A small image diffusion model, trained from scratch.
Model: 5.51M parameters, 32-pixel images, norm groupnorm.
Training: adamw at rate 0.0017, 32700 steps, batches of 64.
Data: trained on photos with spoken descriptions (Open Images, Localized Narratives), 203450 training examples, 10.3 epochs.
Rows from block 6, named by matrix and row number. Rows with one number belong to one attention dimension. Each number is 500 + 40 x the weight over its row's rms, rounded and kept within 0 to 999. All counts start at 0. Numbers have three digits each. After the name is the row's rms in percent of the matrix's.
# q: attention query, key and value (stacked) (model.mid.1.attn.qkv.weight, 768x256, the q third), inputs 0-255
# k: attention query, key and value (stacked) (model.mid.1.attn.qkv.weight, 768x256, the k third), inputs 0-255
q.174 078:564505456509519475494492450408586434519473456596495449444513535486509500476509446506475454497571492558471567461463510529474540587504473506546480465497466472438521465524529510490475491467521480441564507549518508532561520536531518535505484471513556516492531543524517481460516550585531458500530500553550480543522458532542499494463504546433577566486556493477482565486545556479501477424500516489485497491567429463490504475491458475483495509487474556349475495494507567487503491527488570448531472462464518459503522510459498540460498537484542521496500549536455481511524504517531506495509551502510469517481462494449492419498400519481507546408427503481499489531464423541489437507543470467499449547491544524417417483455507498438417516520494483473420494532386531441481453480503393
k.174 111:503432512484562545609520492550573549591546491519418524485571394530465526481524517533449484511434433450446495498490509476525479488473458514511500510491444421566488431460481513488450583460502522506580548488529525481469499525466514521478454512486456522555459518505535519540484507510526617522495477458506442487467580515456526538492464609567579483511541488507545443512528486528553493497554526477469501520469513492458468507477527454496436509428462478526473453509469484505536496470526485503492506499453476495459482429445515425543514521508584491499413563504477474468494491546477532483535514514439480532493519472553487426536529484513550459498443542434422534533526495516478443519522504552516533471428519454489470490451391520462524526568443516471497439527574517500419512491551533
q.175 087:510453437572471436494500440475537395525424432499466458439451555477530483468515480516479492532591524514542492483481549570567543477535430437595515560502436507486529553467557528482462518492507537463518471488504504551557558517514498490518437534523610480511541586496454494520498467512482511491560561487493516548465453435537442471490467528431557567492582499465530553510511497524505481460493535439520485426636489465550465484501489491515453530498481514435503563519442488524500468515498475505498440442493514485514496474496489545480520506527511489481523520478445476487564554524509507506460556533533442522508469554413472437476419543507501524484499448504568516507366434451513470465487518487432491553534546507505452509505503525481502548473585521506479483495484469425502531500523491
k.175 137:576441465536484490581467453525559461537438438556488420460508529486508436469575507494466533564487545526562544480520566556603508509477403581565564519499509481527534512492530518497494519463486536488580501443518431474537526479467516460491393533502510502487508539466467442485467463500544483456529524502488526528499454476518479469438422541478591468583553443535527515472488522453501446499457513449509481459491465459486432538441411499472465560509405510528541501511465562492527477401447478514511463511481541482469431488488481500462561507538565474469515547462422511527591509544447564478453498512506529489486498482479530486513518504570535491530489465442509530545453498512487513516517504519490491499549531517481485486509478513440507562565513510586527488509561542522571527545503572
q.176 168:541519529458496544564493557535531518500473519490537506482536431453436527532506490471410483493432463493443518489472501490498573472455507496513476504480530562467510489526511447508521442550482493501508508492478478460469434498449568495482524500468465519460452484519490515497487554473511482508448528480554473467510481544478594600453482561452542443469459553553449500416534505474592469452554452559466496469537454518499546504476475487502576484442499531472415452541575505507559519468538451484493555454541466494568465576427489461523425532487551479435446458542539569452523447549544444504565520494518515495525530537515493503559498474427549425459508529414450545540509544557515503552586521480560559431488453426549484468450498524497474479486427532478538534516511533532437513501534522
k.176 106:407515525493506494383550488470444550498512501470441528556467531540536525452477473532534477500524508483485443550492506486447448535578647425462515545485536492541470474443471480530526530503565523527431455534482561505454478475555431519470576444477484479499505500442539484508439456459420458499473430488451509485458544495465474457576549454534365516460461503443498454519473467527453535505478556487516504505492545527545474396491520519526426425549512487499487530488464460566496467516479540508493520480524461538462537467560458488542492480482450533528501500463534483475412512515500468542495514497519480535522457531480468499521476564466504538505501557565506527461564457446540479503497551469511451567501566480514518538480478549620475512458525514512530483531443522414511517517540467
q.177 114:502485473585485490484437440450490440533468467506477436482392582500543433482556498460534535541573566564541540467502509560565478518542474524550531496483445452467557576490503528469468497463510520508528453457508484529564557510510480513538455496558546471517508579509500474443540454509506447472531511552452533568508475453524437428526471494461525534530544417456510547532479498465476489543426535459546455472533496478490449496520485514494475542528478489471515579497406555477486527549483526552500445523463547501493513457528557592449589486487501466507572502449437484561557546485431548495466518510513499496477495492479483491476460505565486555483496461532553475498416451459500517476450507473422448529551562550438478562532539528484527533501576441553491441518485521479572486497497511
k.177 095:576464465518504507612427491558519454526453495550513477424527457449475501482522546484440551504430522510519508448497528499560488489395337536592514491524450472512464488486518498477501490471471497465565534462508449453504546526482541507499395513481539521524502511545505516524539532534550569465507534515545481499520500485489494506444437565527595463555521471581535534495509542449487502471535453413492492472464453478464512556484474505478556537434459498534532443527503529468520541431507445526522508518456524476549450524429502475449541518483564447468494551508458518476586487539501556459503494492470537473479532454574532525475520468558534454504464438436502498537460565526455517482510471577506509466528474465522494471510460480380526519529483498538546510508573511529537526492473554
q.178 097:534479495496477530550544491468543471513487503495509522473501492447451541488483476487418470486518475482448506445484512505506570506478517471528475549477527550463524515458546474517527465557537473450495495503492504534478483505505574505452532480470509493486478495491491552519488551497488485534494499479548448494464456520487537562443479527433556511449506542530425522429537499478593456439560469500470518437569427485545555477526478482486541480442501536408428481534552534534553497500517452453500561387508434485564520593414487499533438538480558491439431480536538579426542450517581456504550553525543474516527473543476497467541402497431549454444469546439490546504439461490512478542589538478523526491470485425556486419432492493483479469429454524474491548532462538496439516461555491
k.178 083:473526540502510508396585502538474563472538501551423549546527472559522499455483479536492448480485447468471445558507531473412425521571621447466502546512515467602493477470444465534519506476564506529464494544472597487475446477508454528443562435483466501479492488448520487518485460493471536507479394460481442466476540492448527482570530495548410487511472522461492430523470486528502493485529542506479505505418529477529479440472545480537430433517474463481478466504480456551500457533537529495478521506490435486431517458557450446539499470503467548538462504467543479464420547522501533518511502494502472540508456548508487479566508548491523470507468577538484523458607467470533474512508545456534479507493574485456468536447461558602477483457509550542511527525473527440473487521554475
q.179 088:511461496479480494522575524497539501482536454475490477506577501471494543497497516563440428490514461461442485487457536519454538502531507421496509589493517529510468458448500473547549519609556541453433550527518513538454470461482526476440523458459496513485500480451518521556478534500476493506506456443539481445466484497462524531472530508473511521459519577487486463481491502527547468452610484498498524476544456495523512479503503434487526470478484495457470480468569513538526454506508515423464561444560469484504511569455418501554466499483519510463429534518532545401490472550575480537536578515548432546552448563421492430526381562477531495436518554445469525498474463485553404505565563539549532527487461443524536460417464503503450488485503552501490509493445541459465539491567439
k.179 074:412510572505535523376573488524471571508568521508470531565520485552503474467487498519521450473545450486501489540472481476405402512584620429426493509520543477532504450513443493550517483495571496534460490538497549480480467481502497509450603410509495459504477485442501493499483493533502516500479425482461472493496567519463479444582524472515423503497476453447463425533520494554477539507509564506515485513441574525524498484498516477534406444539510533471477490469471508507515464565476556498500510490510459504392549465549454493529532483555474528544491529497524476487392547501477557556470502516508497529526432555545499505560463549515502464518485558536490457493567458504542480523494530491560460534503573466457453511451501543576478481509525516465472496516477501441526495501560439
q.180 086:548453498558499422478490435503546401536469433463472416464465549488534462443567490528501502533585494503524498488504530580558550455554448461557541574508442498489540566439572536493461524481534558471479469487516490530556557465476441460482448501549586480533559568485466472530491463512529465485549570527482534544475447412538450488492485517447528557507578522453524558520485493495503462472495554466533477440639469424536445486492508460503473535515480471431487552541471504517506462523491494501521443426494577493497513484496503549486539476533493494469538504467426480509587529520495533535449551545558433527522482512400481460502406524517514503457501476521553508493404439481543484459474544500475501540536506526510505503496496511474507557513563507536493481513522482473477530521507509
k.180 125:546465453543482475546455470494513442527420473552502423438487551492524437476568524504482562564511567526542532472511564550582475539463426558553572513495516498521546533475518513499479514457499542488563467432505451475559529503479521473526436520495526499498503531464498460465488458514543468438520529522510544545508459456543474436448438528463564465586550403525520521481524520433463467517442496455509466441475459484491465519444404527478454570519420515517536540522437560468536506413440477524521453494476553487485425506480481528464568505548548452462527548456424519535568512537428564484443499494531524455472470468498544535489516522556537514514490436452525511550448482513493532509524493523465498541547552508495484479547527506436516544535532497595508492520546533530565545528496541
q.181 135:546518540463508562523484505452556506565445494548524505466528501452446513513492437517428455472507447531450584490468481481470515490493475450510469520468503530415513489545479440519533452525486469456553497504520512466560444527477584487517519421453494524466437509505513545436510566563582503510459487486550473544530475524482557533448475561455579448490509480526480496427599510466566491466526445473478481470498474519478538526451461467497538469435505582418428442515526540507573514474511495451516532444461446510508484543444495479512493557487555463447447473539537550478491518509541468498520522507555505507529486544529510507539505482469528445414498546445481535563466488557520496567575521472550537449467549433508469454422511555450459465502441520463454557576523529524425466471570445
k.181 095:516433532518512519429529479540474507470519449502383491598480457564548472455508500557531443524453493520482464588520542530500465506525536490503543531485529500540471506476487481544501496497575538533466519494439541444401482459491437498442506482515465460467496525497507444587486439508488544477482462448502464440443511488459487488544495482555419510511489563510485434571452461550533432504549591472512454508474501482501440490515513460520468475534442410515480539533427446549494508493531538497460521519543472510460489487574521483531455451499482503494472487437497533536501529594495522517521535492474548531523482525450458484536517590482567480550448501562463522475585558476509488542458553492489473523481508531461433514456406556592463527489531557562534513522441520441466548583543495
q.182 080:442518486492518559491503531510433546447581570510521521518477494519503505512455563464542549500424510491543481505544475463452432524493554532434500454524582474547482501516450522487504483448509483563485480532486473472481477494526480544520536532503445490500500425501501521472470482456461515489493431501469487432501539517462483452515532451568421460545459468503500429537478489536456520550460476534460527527358539531462483516506568556493488511538534445601550501482490513452430526493500504528502517586494490501469545439558495482499523486484450524603500483508516480526467465452452555473505429466444533474455529407549486536491579493526457528594494511577479458462643550516464527510435460504492483510524469569510537536568495471519541459522498450515518481459499493526587476485423538
k.182 109:444602488425504516489501543458450529522517575461567571495476503475446556556427491469510475437500448488473482491491402399436523498516551457440413443532486497454461471533506479441519497534445417492467496549506565530491498546530514557543561471484503532530491459535531573480537559481479512576491480510517496527517530549495498513534561505519472511458492551478501514482528502528504600500536450538439527550516537529478588467553572532511545466460613536464495481461554496481463535568560514508516544498466483498550548496484504497523473530444474534536508476587573451483460464395557484462529456467465474518491533481518519525476503434450435488454513549523503455470505493533508501474498464498515520491447447493504550488495549449497521435459446476409456505485515491531485428425487484
q.183 088:434533512505486494472519522554403561456511546440507511545538482535480499535491531530567541501472511456514431547567486450502458442471543548435486444514539519536435480485505533495494563492496490560454521492517510485464494489503482475508510524498467488499511444520522483523507478456455532514480477458492529469514544478477499498546506470598432481530465505523541465552437492550466547536499501514508539574452564526484480479495548537504489457571520444640524498504491454477454502480488458531479509552522515514499496480543479456504512469500436508555530483494520471501500510485463533484519406462484522461468573449537533561486609492480490520597598500551482469449598602472466564491426498535494518437539424523533576554571488491551553510527480470524544487436595443550529504511428575
k.183 117:477557444519444456452457527477442434432436530469581478498429606476525498511510504449525547520599587517544518470501478532529543519514531513528495494508517562397525573512522516482489486533464489502426441492494444525510526469533469491549534517526552505457518488502438507437521493493456408487497560551471542520546416460566483479497505407432465528483488477498476576471492482471450493512440468552524529460592483506538531458484470556524566496537567520486534564498513477502481527520484490489483488495544579516557512541534514595453511506510442483505567435521509492535546507460538452502489483520543492474493512499483533572470470499508455564485576467533595443478456483494541560489480477435471506503564464535514530524538618456494501470455534476478479522432429482519521473491464498
q.184 091:460559494504458482473469551539446522498453555445516519514487490503493500547520542438531586480468522500542482482554468489520461453457500575489520422522521466497469540557505509475462520486469468562480448450497493444513542502535460526533506530502475512527463472531507492422536494499486504498476528531467529516530528475514484492515477463540495470552459455517500527514476509503442578552459494530481490482448543547454508526488586567492502474521522491585541507501486525453460543486509439540488495548487531520507465458527537482483546501518461466519557470533525475528491513457455491446510395443497545454461565413583591581477636458529470513588565487539482466482555575488470566490448457545482533425513455512491590513579537487494560484502475501500544478440602457596536494496407577
k.184 097:566494431521437454512404517501457445460471482488549493493442567445515502544525495430496551518570586497537524476515499567568595491479476546551518502524500559425557609504561523458460481533465484477450480472482456503537503522491496490526462560516524489497513495543451496460516491481501424475540566557504533521512408501575497513468489452449508500480498508505485602476477518468493471472442461557492502420656473503528518495482463547480592552522531524507503565507521492485477517495491485536477513505526604487603496524500511572475526508478456483488565457538494512530586487465537476473493489526526481493493543462475535501459466499511481527485539469496566467505484547485511543462501438488447558502575431507541528478564577447468526510471517478510510505452469489560507515487439584
q.185 087:553449483580508442526468426496529452539457458474441459473452534534577490473517460509459493519567521553506551484448557556568484498574437444599509558493429484493522576462533487493507521519532545473515474489494500531559558505502516491501420471533569502519483589490478468494535472549555546483544573506492504584447471430558449453484462509437555554482561478446490542514518482471510456531512532423545457424587466504519459471494469483527449537490473517397452531536407527525522443490493527529500460466500522515509502522492531551509507490501535466465511518449441457520562531492502504506485581534524473543536448556441486431491403554508511500447538490479559557502375433492547493466508517491465495552499522491455457504472493478484478521500551508489504538533478468488485519506559488
k.185 134:582434482553495500571485459534575463512458412560457394462545525485532432494580521500471478537500521522548551476499566544552529501461402552547575529471511497490541501505530525522500503479513557472566515458495443485524481472424552420485419545523495486446506540475460423502478456537559495452540508485486518494509435445506492469437436528448588481583540479535508503507490516446529400478497502494551472460498481448508412547464411449510498556521396498509515504541453540503535466414431497499473488514508513491473436501478484486483559472560545430468487539441406524526558535547440553510497535530544512475495489498463529466527501503550537507511511460447514524546465518501486523535529500535499489525531499523480478470526463539440497564546524509579526512522496490486517544533510527
q.186 103:478514459507475459496469528549420504479489548420522566522472531477492524549490513462539602512508535490525444483563466447530468457480529537493482442537503519489482532525546566436425527476448451516464456482522515490506542512531450541528499594527513508527498474524488480486477462461475501528541542516475527509520531513510481499526512450547482519517471489509520510536450485522464556519483495468485543506505517517515495485516547578488501525543553440601544557475468475443454537499522446524524491522500554489521507460541523503458535489510466501527559464504519455527508487465516488449486412485466519454442575411539556576454588450498440535597554484557509452476531542492428555462460431507444540465501464519546542475587531478500600497516474475489533470453618463562538459449411627
k.186 135:525509432515443481542427483498483432462441488486591459479456602454507508536539469437504555527548583535545512449511495549571617500497477535540508484503518538428525595499551534461468481516455497485489446482501428513510517502487515478561485564521539510492540519534471501433489481478472421503521579555510560512533415472560507484481475460461537501501513473525494589474492505456509492508409448529513497450613481493537491502453456529498582550528507495544523558526503482478493515485483474509505468504530603489581489539521512563449511519499458468486586456505452518534583492482500465456467462522524482460498538467462525538467498465533484574516551434510591482491452512459485547466492469481440534513551440533536528495571580477475529499481526469532518473460475450545537500509450557
q.187 106:551431519500508533547457483513576485522505458533471508523547471499497515485493458555427444539509426503444509542465554520499549499548500410532484544470488547453518472484534459531510468539526510448529521493497508546496425482445571474441484467479486499511484559468477508555439497494518561488503512446514441473445464498475520540467485530433560518433512540505515472476529453501576451451548514459500476482569470480546496470508487471503506512476496519416451467538512485546576471482473489467477518392525465529516512513474470476545443530494540478462425533492496537454536516545534450532519574542567447528558475580460432404537428534449569482444450530429504582540438447490505464526572539480523506507485535442548443471431427524509486534510487542441498526542455474462397522490582494
k.187 073:437467501537548473438510455473503523493493457493486391521494529537531451488512524527529510544482506543534472556543557528488441549547514495517553521469505489474485452482511474556497573481554493529520452488505500543486515500479460485513464483547486509431497530427515430493482417436417449440531454521440555497447479484491506450519454496469459515530516507491517504521462501466455456576512560464546429538427512456483432474447436494504467461571399473533530543497449478513507521472490565453528457556479525528434457513550499504495528505579464505527512474453487487589456574553441523523537514505494555487511473543425505496492559527495517559520464474540509507490509387457516520523474550504507447589505634586456455521526468563515470548515513528599509521578509525481519505542513446
q.188 084:429547551418521578498487572503470582462534546532533535548541461495454542517488506482498497451428490500467487528527473437416454516445556546407502435457551497539468439545415484493524483455500466558488523508509469429441454484506498495505564516467438485486491434509519488477495533445461498528458412468508463436529555558443564518521544482581452412510432504518509442497510493527493535542493470551460534565369541537467524517507523497517546461495536466558498444469535492471486537489504493470475554560499475499503502509505489430509526519457459537547475482553537534482424459512473502488536429462470539489487553465570501548541589450494514500555493499538449469474637554514445488551479478525539494420502490512531541513518495527537520453493431490525528493480492517486507488479475517
k.188 136:441573537439519502453514549469449532497543560431521588529485472515476557511433472498520491430483467483459471507504407432435510489511562447431427456526490499489447483501477482480521484518484427480465510562509565518485492507555484587519590474463505525533496467526546562511572543485460523574467471505543472490514561563475512536543583487557423530427477562469506478525522494569484593489555479511475544560488523549479570477556601523488517441476596513472476463436539474494455517599563521481489536497498469505527564497511532494533449509445466563511472456567579463470445467470561469492527478464480492524508514499548477525481505472431459501476500534548461473466546511502509471486482468485536502489418481472520528509481523470554500434479459498419458496484489481485466453464487463
q.189 094:526473469529511493483467465418489467505480509535492489493424576513551443464520528448554538487537567522596505462511510531504463568530484535485544497513462440514542552498498553470476487446554500557521467472481494481554585505561468531571483487505525511548478545530520475462545487487489509467526510553473517537508513462518403442524463475528495570541486406484535552570489498480452499550451520471528469481459527499502479521536506533490455535526516461466558530468443549468434522550471531540504457538446551521442529456568547564463580467498495487523574527480474443562491553449450551494461488479457494496447486456527520523451464500598467526523470452573561441475451488465499521454440511528464439544532542568406479564551554492503493500472552436547457457482432496492612491506460458
k.189 083:565479522477514540599455513535576507551537492526511512466565385471441542521508512542437505477431446498502563462509462481544491457395387558529451477515448489538485471543509478481486484505454493471557578461500455450546487476447569489505425514507503539546492509551476498545513559564591533516502534494533453509533553522483507572454452565534619469536531513525505494511529559486537515475561454509461487515460466494434502600510513440489553504409483521486485431505537541457478497477526465543488505535454462482511488483450502438512491530507575473488448526508492518505528463484496552484520500453462537442477552465544500490466503441480512415519488491428466493535469564544483485527532476540531540418478454496485517450493449447426494489560436489489511506530559523546492496492482559
q.190 103:496478541490513545531498497528528547516510480494505483519582424527488507501465418547453449498446435492447487567474498498485529451510483418490493541498531548534458479475451420549552496543519488496508519489484526442440406478453555472481505441471449463497469527483497517552469527488514584499445485443511473435447517494464573550471458528505501452442451491543523458492515448518598497531550508485500469505488539530513509513493484438554533461473484514498471460557526437556562450437468516480450557463522459529531438548478456447579420495505517480466409509495519558479474544543494438505512551546531495515558466564493444442555490517445575435479513509453477590505487498529529485531593546508528525477466483450543516505435405514505483522453467544438526558559459460511412529495552453
k.190 084:444521555494505509376586500453474536454510492477477478567495487543528502495430504537557413470512454534502486576518505477424468490590590428453472505469507499476461516507491429562537504514539479494436523537467542485478480491545426495474569425517485489419507494480514479514501466453463433478493453479473504493482508517475475501500579478492391543493491568475451449515485499505480506489522533521530472592474526501503472496534491471503505423534499479461495524498492470533463501568543573455487503537555424509452553532541536496535471453487428554494499456468580479555442518503510499550560534457486572531536500537423447499497504544437473553508490504576486473465581479511554455500470548463523469552484563560467499517477523538592465505445523523495476576516478481478467475524543399
q.191 082:505518516496520558508526542432564509542493486572494525457559508467484533498472471488414449451518465501426529502470518500475507535540479462499514531459500523472495480499481438533535509564525487485513454469455516471463484521446533504510531443427474474417422494443509528426529526480485489504476449517492478474494479527510576537462427542451499462458445492498464509465561474442594493468567482543509496465481491536533539479491469475508543461445495532400411475543506529523567549489517486434474608462488466516523468553431499506539479502454559485432456499492500579490509494512572461517549541528549522547545458563456474477558472517452562480437511541434457544512458486524542475566580543523566504504485548455490494512430469549477483457460461513463500516557407560479431502493558385
k.191 121:501477574470527521443594502515495567484555510496432561576525420555510495475460459558488405457467417473438462559504485459457458486540572456442480511492524483566460447488470473533539494484542488502475567560502566472464470506515492528442556408484465451504489474491544506574484506552515558522481433451517436443478565522452500532555547518550430522501480584489480412536502476558517500460566527492490494564446521516449511487531555459500461468490495519434452460485507463538490470535560534480509519493508419483449535476514495437554476455482487536535416520491527473463431509517521529543541519493490521530516488537530459457527507531470507445475438529517419501504595505505502479533501535497530491494423541482471483514413433518591452466474480534460478551518478500460467510519556463
q.192 085:516590460474427474515457576466495460526473545488544499474403506457436545510503494370500498465490574507515565441539477521534537531525505537481444469526495510431525537557497463455473499473387444530537447445474489435505536526540523525520559541531573554472460522504535507439563513502464449512501512574499522529534515543538520482524460550499538505497447508540474580452505519471504537517477476542460517450486515579464550524505498524475554448513524515469500519497498517430524544535538428494503496489492549501531493514523527516446521552485554475500541422585535504525510512460487494428512442533447566431462521484542563567464532432481448479474536453502556489481467519498498552471505471461451522415533524482495472490551583479478526422407429430545483496481518527546556451507476471
k.192 071:522516413551494475572446562515420509517513529449548506446477529463482533460485532421554507496477489505464516441468491500566507440471447595537488512525500541514508563452470482450496500437454467537482449475507528448522578552489511470605459517493484499460494507554515497505554488543501476524479561550554530501498485497529502480477476538505545433510500487601514573508518560476532533509493437469508510482489451570507510536431512517488587478490476486586494563568473503454519568432522477536501558542447478530539452596512530540463491516455531497420541422510551593515560465534473495434556462491473551451469515455512456533466539498457469545578514465456530499473472564498452516463493482471427549464505460483519492504553502450451538515449496459550553506471537443508506458556432544
q.193 136:475491435522449440467529487514453421477481528460480486507455580539530457460526512432562544489524580493568480471529540530561453539510466562516546479530503451540504556466550570483480511465500521530488515486479474507496600479544429528526480540545552492534552519503500473513507469511440511461560543553491544514512502473534449437522502479540486542537532479490531563538438499500411504529484516451528530447532477493492490493555512542470467510574510440484565579457438552459441503543508476490527449518493578499483543478553526579466507480505466492567582517503458468552540498467460529494439477537495483524479520435496511526471460469568450555557530442561544444426474489424481515448418471534430501525532503559466534530574572467513542522487542458551507453426507529484599478510448516
k.193 107:536500505486491503505471487522539490533445522507492445501477474488475448549513523451362528476463520584490599511498506557498480502490433578544520500503487479448516533543550436530522413520491503504537503433446458411519459509476547479507457464473516488451455499498466460454528478529557479426437537493493468512510430482510530524459423545449580437480492480526451500457543498451537486504547481548535434491489488489479517547452444511505538476490455565437458494524487548505576559428488513535495483529501499497558389508430567509511495502524544453429495481478490549525570492526481491492550517477508557496535540545508528504520507506491555405475526513365472531577499558536560534576617515486547517460517511475472502508515527527473481488521505520508520559575534559561476523543520507
q.194 090:478551493517455490444521489464455442467400540559554489419456544466534420533476492465520543482505572566497565461508488515515421561503467542502523470523574492494558543535518510565546444460561501518469450485471466477536522504573488518543486441492520484522498445513520530409530512531536432440482530527512526575562450495531471430454487509424489470495500418507482496472546522445432502527441482449540509467441499527454532546410466536515496508492485547513512543471460628516493543485495568494545472550460540506487491464499552561477511470515464486534574483519474516563506480489446495553467468494554529442498498514578549573495488546538498541495517478508560501478473471489560582523482514449480433491478530552457489531544631518447518512530540472516461511537488547547550515522515476
k.194 097:534532480463488479521541495487541455463467519539527416455456533521472445575519510480428523469510570537574583459513529570513496505495409549543551496482462491505482571549561467529503456473524508463511508448432494399560494502489564502533465493525548495474458482513503498463546504457514496398485542526449544545536460519555497540437475492494566515451410498508509529469522498406498490489504504530500427490559530469450463524516466519503542457469504558366544549489466527474543502501494487519498455501489606482508466489440544529513520504487503486505491548510486525519598466473487551539481509506509581557483555492462564556497541504577516429427516412458473491521489533529548576550554475552500443427505486521486499516509542525467471478474470493580499497515497495549572502571486450
q.195 099:460480539507576494534489488464538507570522479418461487544501460496507518502488532543538461516557412483444509529461431491492556421530519450509440485427453531413537452507525509479461518545521486465523473524541535557495458505501487486490514545515465529434490498555521489470493485506510460548532494431487460478467429518486514540477510500456518531435549549470433486499497485497559453516511513552527458557602516479554504442510491477535484576481500485511418475547562435532480448533534557432482520472545450555494535475488580517515471537508476508437415419461495507493499522522526411514525541483445499520542519569441439411518513554436494521536469560502423532528514500580555459496501487471494542561459505506484446511463406535512459533572536541391506492530535459491418476493531479
k.195 109:451457577491508516463547510486486524418549528520447530534539483543521530447492483582516464518473474464469434550461461460451475476507576489447492499495565487560449436493445531544563435476553501515448591562528532551447431473530452520440553479476448459491552475496492504569459522502487469540515436454525471445519558540440520523527565450565398556521477555481487420517485505535455475485551510510520555559482516470494450483546559487510481447499520492476464455452494515529468437547506557448477494517481442513461579474513472465520505458503449543554458516507513503457430493511498480542477504496535445557523436527508450453540441516473510513506425547544439480489598472481522437526472533444549425545504542482476470486430456529545440521484540507497470509517433541427487518484518460
q.196 104:525466521458556490536513507518540574605564451496487548558564465525455587479451474579509498511515432458470469549518432436483537457493518454511467508581454472532419449493503481450479570514480468433542507567582565528523511540495518518460476521428495540574510497510507521563472525479493637554510478464524482523456554529495471552513544547555528487517568530466548455515530500578515507418534529439420460529505523457492489491553564467468473494475492509536524454517538395501488459510502507440518489456456487454497537510476436448477484566459521574524440513497523448457462502501572517434517484445465445531468472486467494434481528471482501469500488526506495531486539504533458442470529473550533570527455486459492505429471415497496492490549476522456479508490533463465454471457491532
k.196 099:469496513502494537489446509474495535519513486435485589548491488466494544458516456508602485485506446433426425523492434421468483474531592442402419519531484497497516466480433517473452531489468491550500444543584531570503522514510494508483528513494470499551508514497525535506470509481462502594495465480543464466482552518447511441582524510525447487500564489465496457521499477590497564518452518428492570511448495548514533456481554487517452511508532468581472467464503500520470486518502468522512535467487394535471547497573463486486493530504534531489500427486542469446365530472551458480498485501474435443494457493554432459516486489426462551558483558576540489456489477459488448458449519458502554512517536476520527500501493527521586475506509523413493494475514502454478473393528551
q.197 157:532565470444438495549507566449517479507440556543567535454491525437418526530453442420464510422459519489482564434505478485472533515501482512448487470527532525456541504560480451491523473490422431499539460496481501454553500520481566518518531482451571555530444477495540579446542574506528518518460539532556512543546518544507545525465489566475562469477463497542490529443559547468525549476503436508426532456501494538462563548495503478489550478447537580448501495492524570437553541525531439519539480440462507461530517542475490471466517547455564486480550497570551510466485481456555512442521486510513524502464478466564554547514493417483492458455535501472547510512450489519448557538551484510523543449465503437502481438476582482439490412444427473499476550502542531558502464482493476
k.197 128:509544408538481454551474542457455473531469506472563482440445529459506515487503513444592553546508546520524455437545521518591544485477439512552490505510477560479513574481507531446458529503450492500508404477511496473531583534502513502606468544512547521512503516527552501466553490489491454501497560558535553537512457506563438470479489501485537495530477480565518591480492521460495547507423461471463517523516466576507524521462474511473541513474510469538519587560490490470480533492492454516522523503459525518539476534497485542468528514452526494436576459487515524553566497514478503449472418484468552425467517414504528572459533474531462522546523435503518471464468507471422533446445465499405512493521451524530536493591509458438549503474489430541505466406526468523576449525421529
q.198 103:471558435551461482499409526505481411496482514446534500499403541507507490503560550397532540517492606525540541456500496521529498577520511565496513495449516530456556552493541540484412449506474514548501392442495428473479534471501461479528528572578538513404519535517493439443536466459454380464539500586478538498538440478547495478472469475468504508473438463524450585502472507436486494542448511535512504470544472538516489499448459507515491514546507483502490564505472530481483542485495480526476503553556552509501474508551541575469517493499478459485569424517507523563526497450450487498500495534481576429520538489521514589500513479523496549551535439527512455490489517482499567492473492466466513457584510557521501547555570485500502472447506462550536467473478501545575478489463493
k.198 091:555526469491482444539526528549469474485494501484499459521441442494491495474472540462450497529423488555505499483511505556577526507444448504557502488432517547494465584527558489528580464488491487518476513481468505416478482513498470486480505496498481491443552527560470444508553505563555442442470601509580509436538428490521520523426483509495488478552461551622423516471457510444531450509530480499496424502478469512478536542485461505489555487506456468522453516565485512492534496462570524495480499533525526500533418542464579483462490474488487455436475439491523567543592474546464509485555458487476620442493574465468489513486561515484475496498493456442465475507581606514496556548516483446522485464490474525471488498536524496511507518456476498587538546478592467528491454593487530
q.199 091:479447529505582493570463480477552501595514486474505481500515502461481527525470513512503482542527429534489510510477443468514588449501519459506445492425474550411520432535519506489454508557464467504528466505564546580512460516473525489480513582524467542448494513551525498483507526485523468571526460465508460474471440517507559570461526522454525525411555529471467481484538506498596426510478489577495487581579519505553486434460498485554522578473488534510439488549579422513512484524508531486498530498534430513510520477480552523483484551497523509434432436496540492483480496492535396485537527496480535505521513537463456437517547492427523525500454542472464517546491516593539459498520472447544570528446467489511471484453420545496461501551488508403509509528509436475404478409530489
k.199 093:457497576475513516457543519488452574415544519553488570521538492530489543455474500543551442494474479469439422542437471450456446508520587435461469487468557508530485422469435526548559460501517508531445549541509539548443466458543422537458576466458450482514532460513517548548469521520474438560506434455546440437515544515456512482516555457565370533531484541496503437504480479544454487463531487539491542527426512519499516484523572504514473484518535455493447430452511501535461452564523539442489514532490476485451580459548491445504499473490445539547480521522516516477422519509508489526509488502520447540516423541541431482503449517489472547530420543569469495507570498458509448531456527423534436518488532483504451509438481535544465496497509512482501517498441523447460491491517484
q.200 085:524500477476549483524494477446506480616454501528524525450491563452447504551425433494481536475530526544512565492528448464522467490506504444521457472609486497458526494578505472472506507476436453422556438538574542505593516562507523535520449460406589543544503504487512520472479574532573527572499560511509530604536513495533530496481524570498577469484582466499522528507589516547497519463440483425458476530472489485454528510470533528486498542503425577541486532485472536450526519465454509439594473474418521482516519512487478500416528545455527530523549481504509490525486502457498528439496456447482483449453452514509555503432499457493468501472529524456559489493430447550468498482530472498475512516457549490482467434487509520448497470580518473502450523541540484512474432517513520
k.200 075:480526493505458561464420523489506506472503561527535518498408535500471492543475489424518582444500479508469542504502407497472422471499485492455472481528538465440509537519456499477553472453433463493532380451496506429520561580504543556531521507503522528505430464494542543405560517525529485494460425512473481525508506533493488493512504526541484481487495424486468513470543516458484609505475479428484493484429481556463570540415509552481485468479504532426487516429476546486491585529489442550524559495468444527488505477506544509534506541497556465429544444511512525485420524439518519420532491471449510438525501508641525586471548507451483503526488488507521497549503545510514566537471478511503548435516545480529575525522564530506534434456470499495482553526479516537482452475508531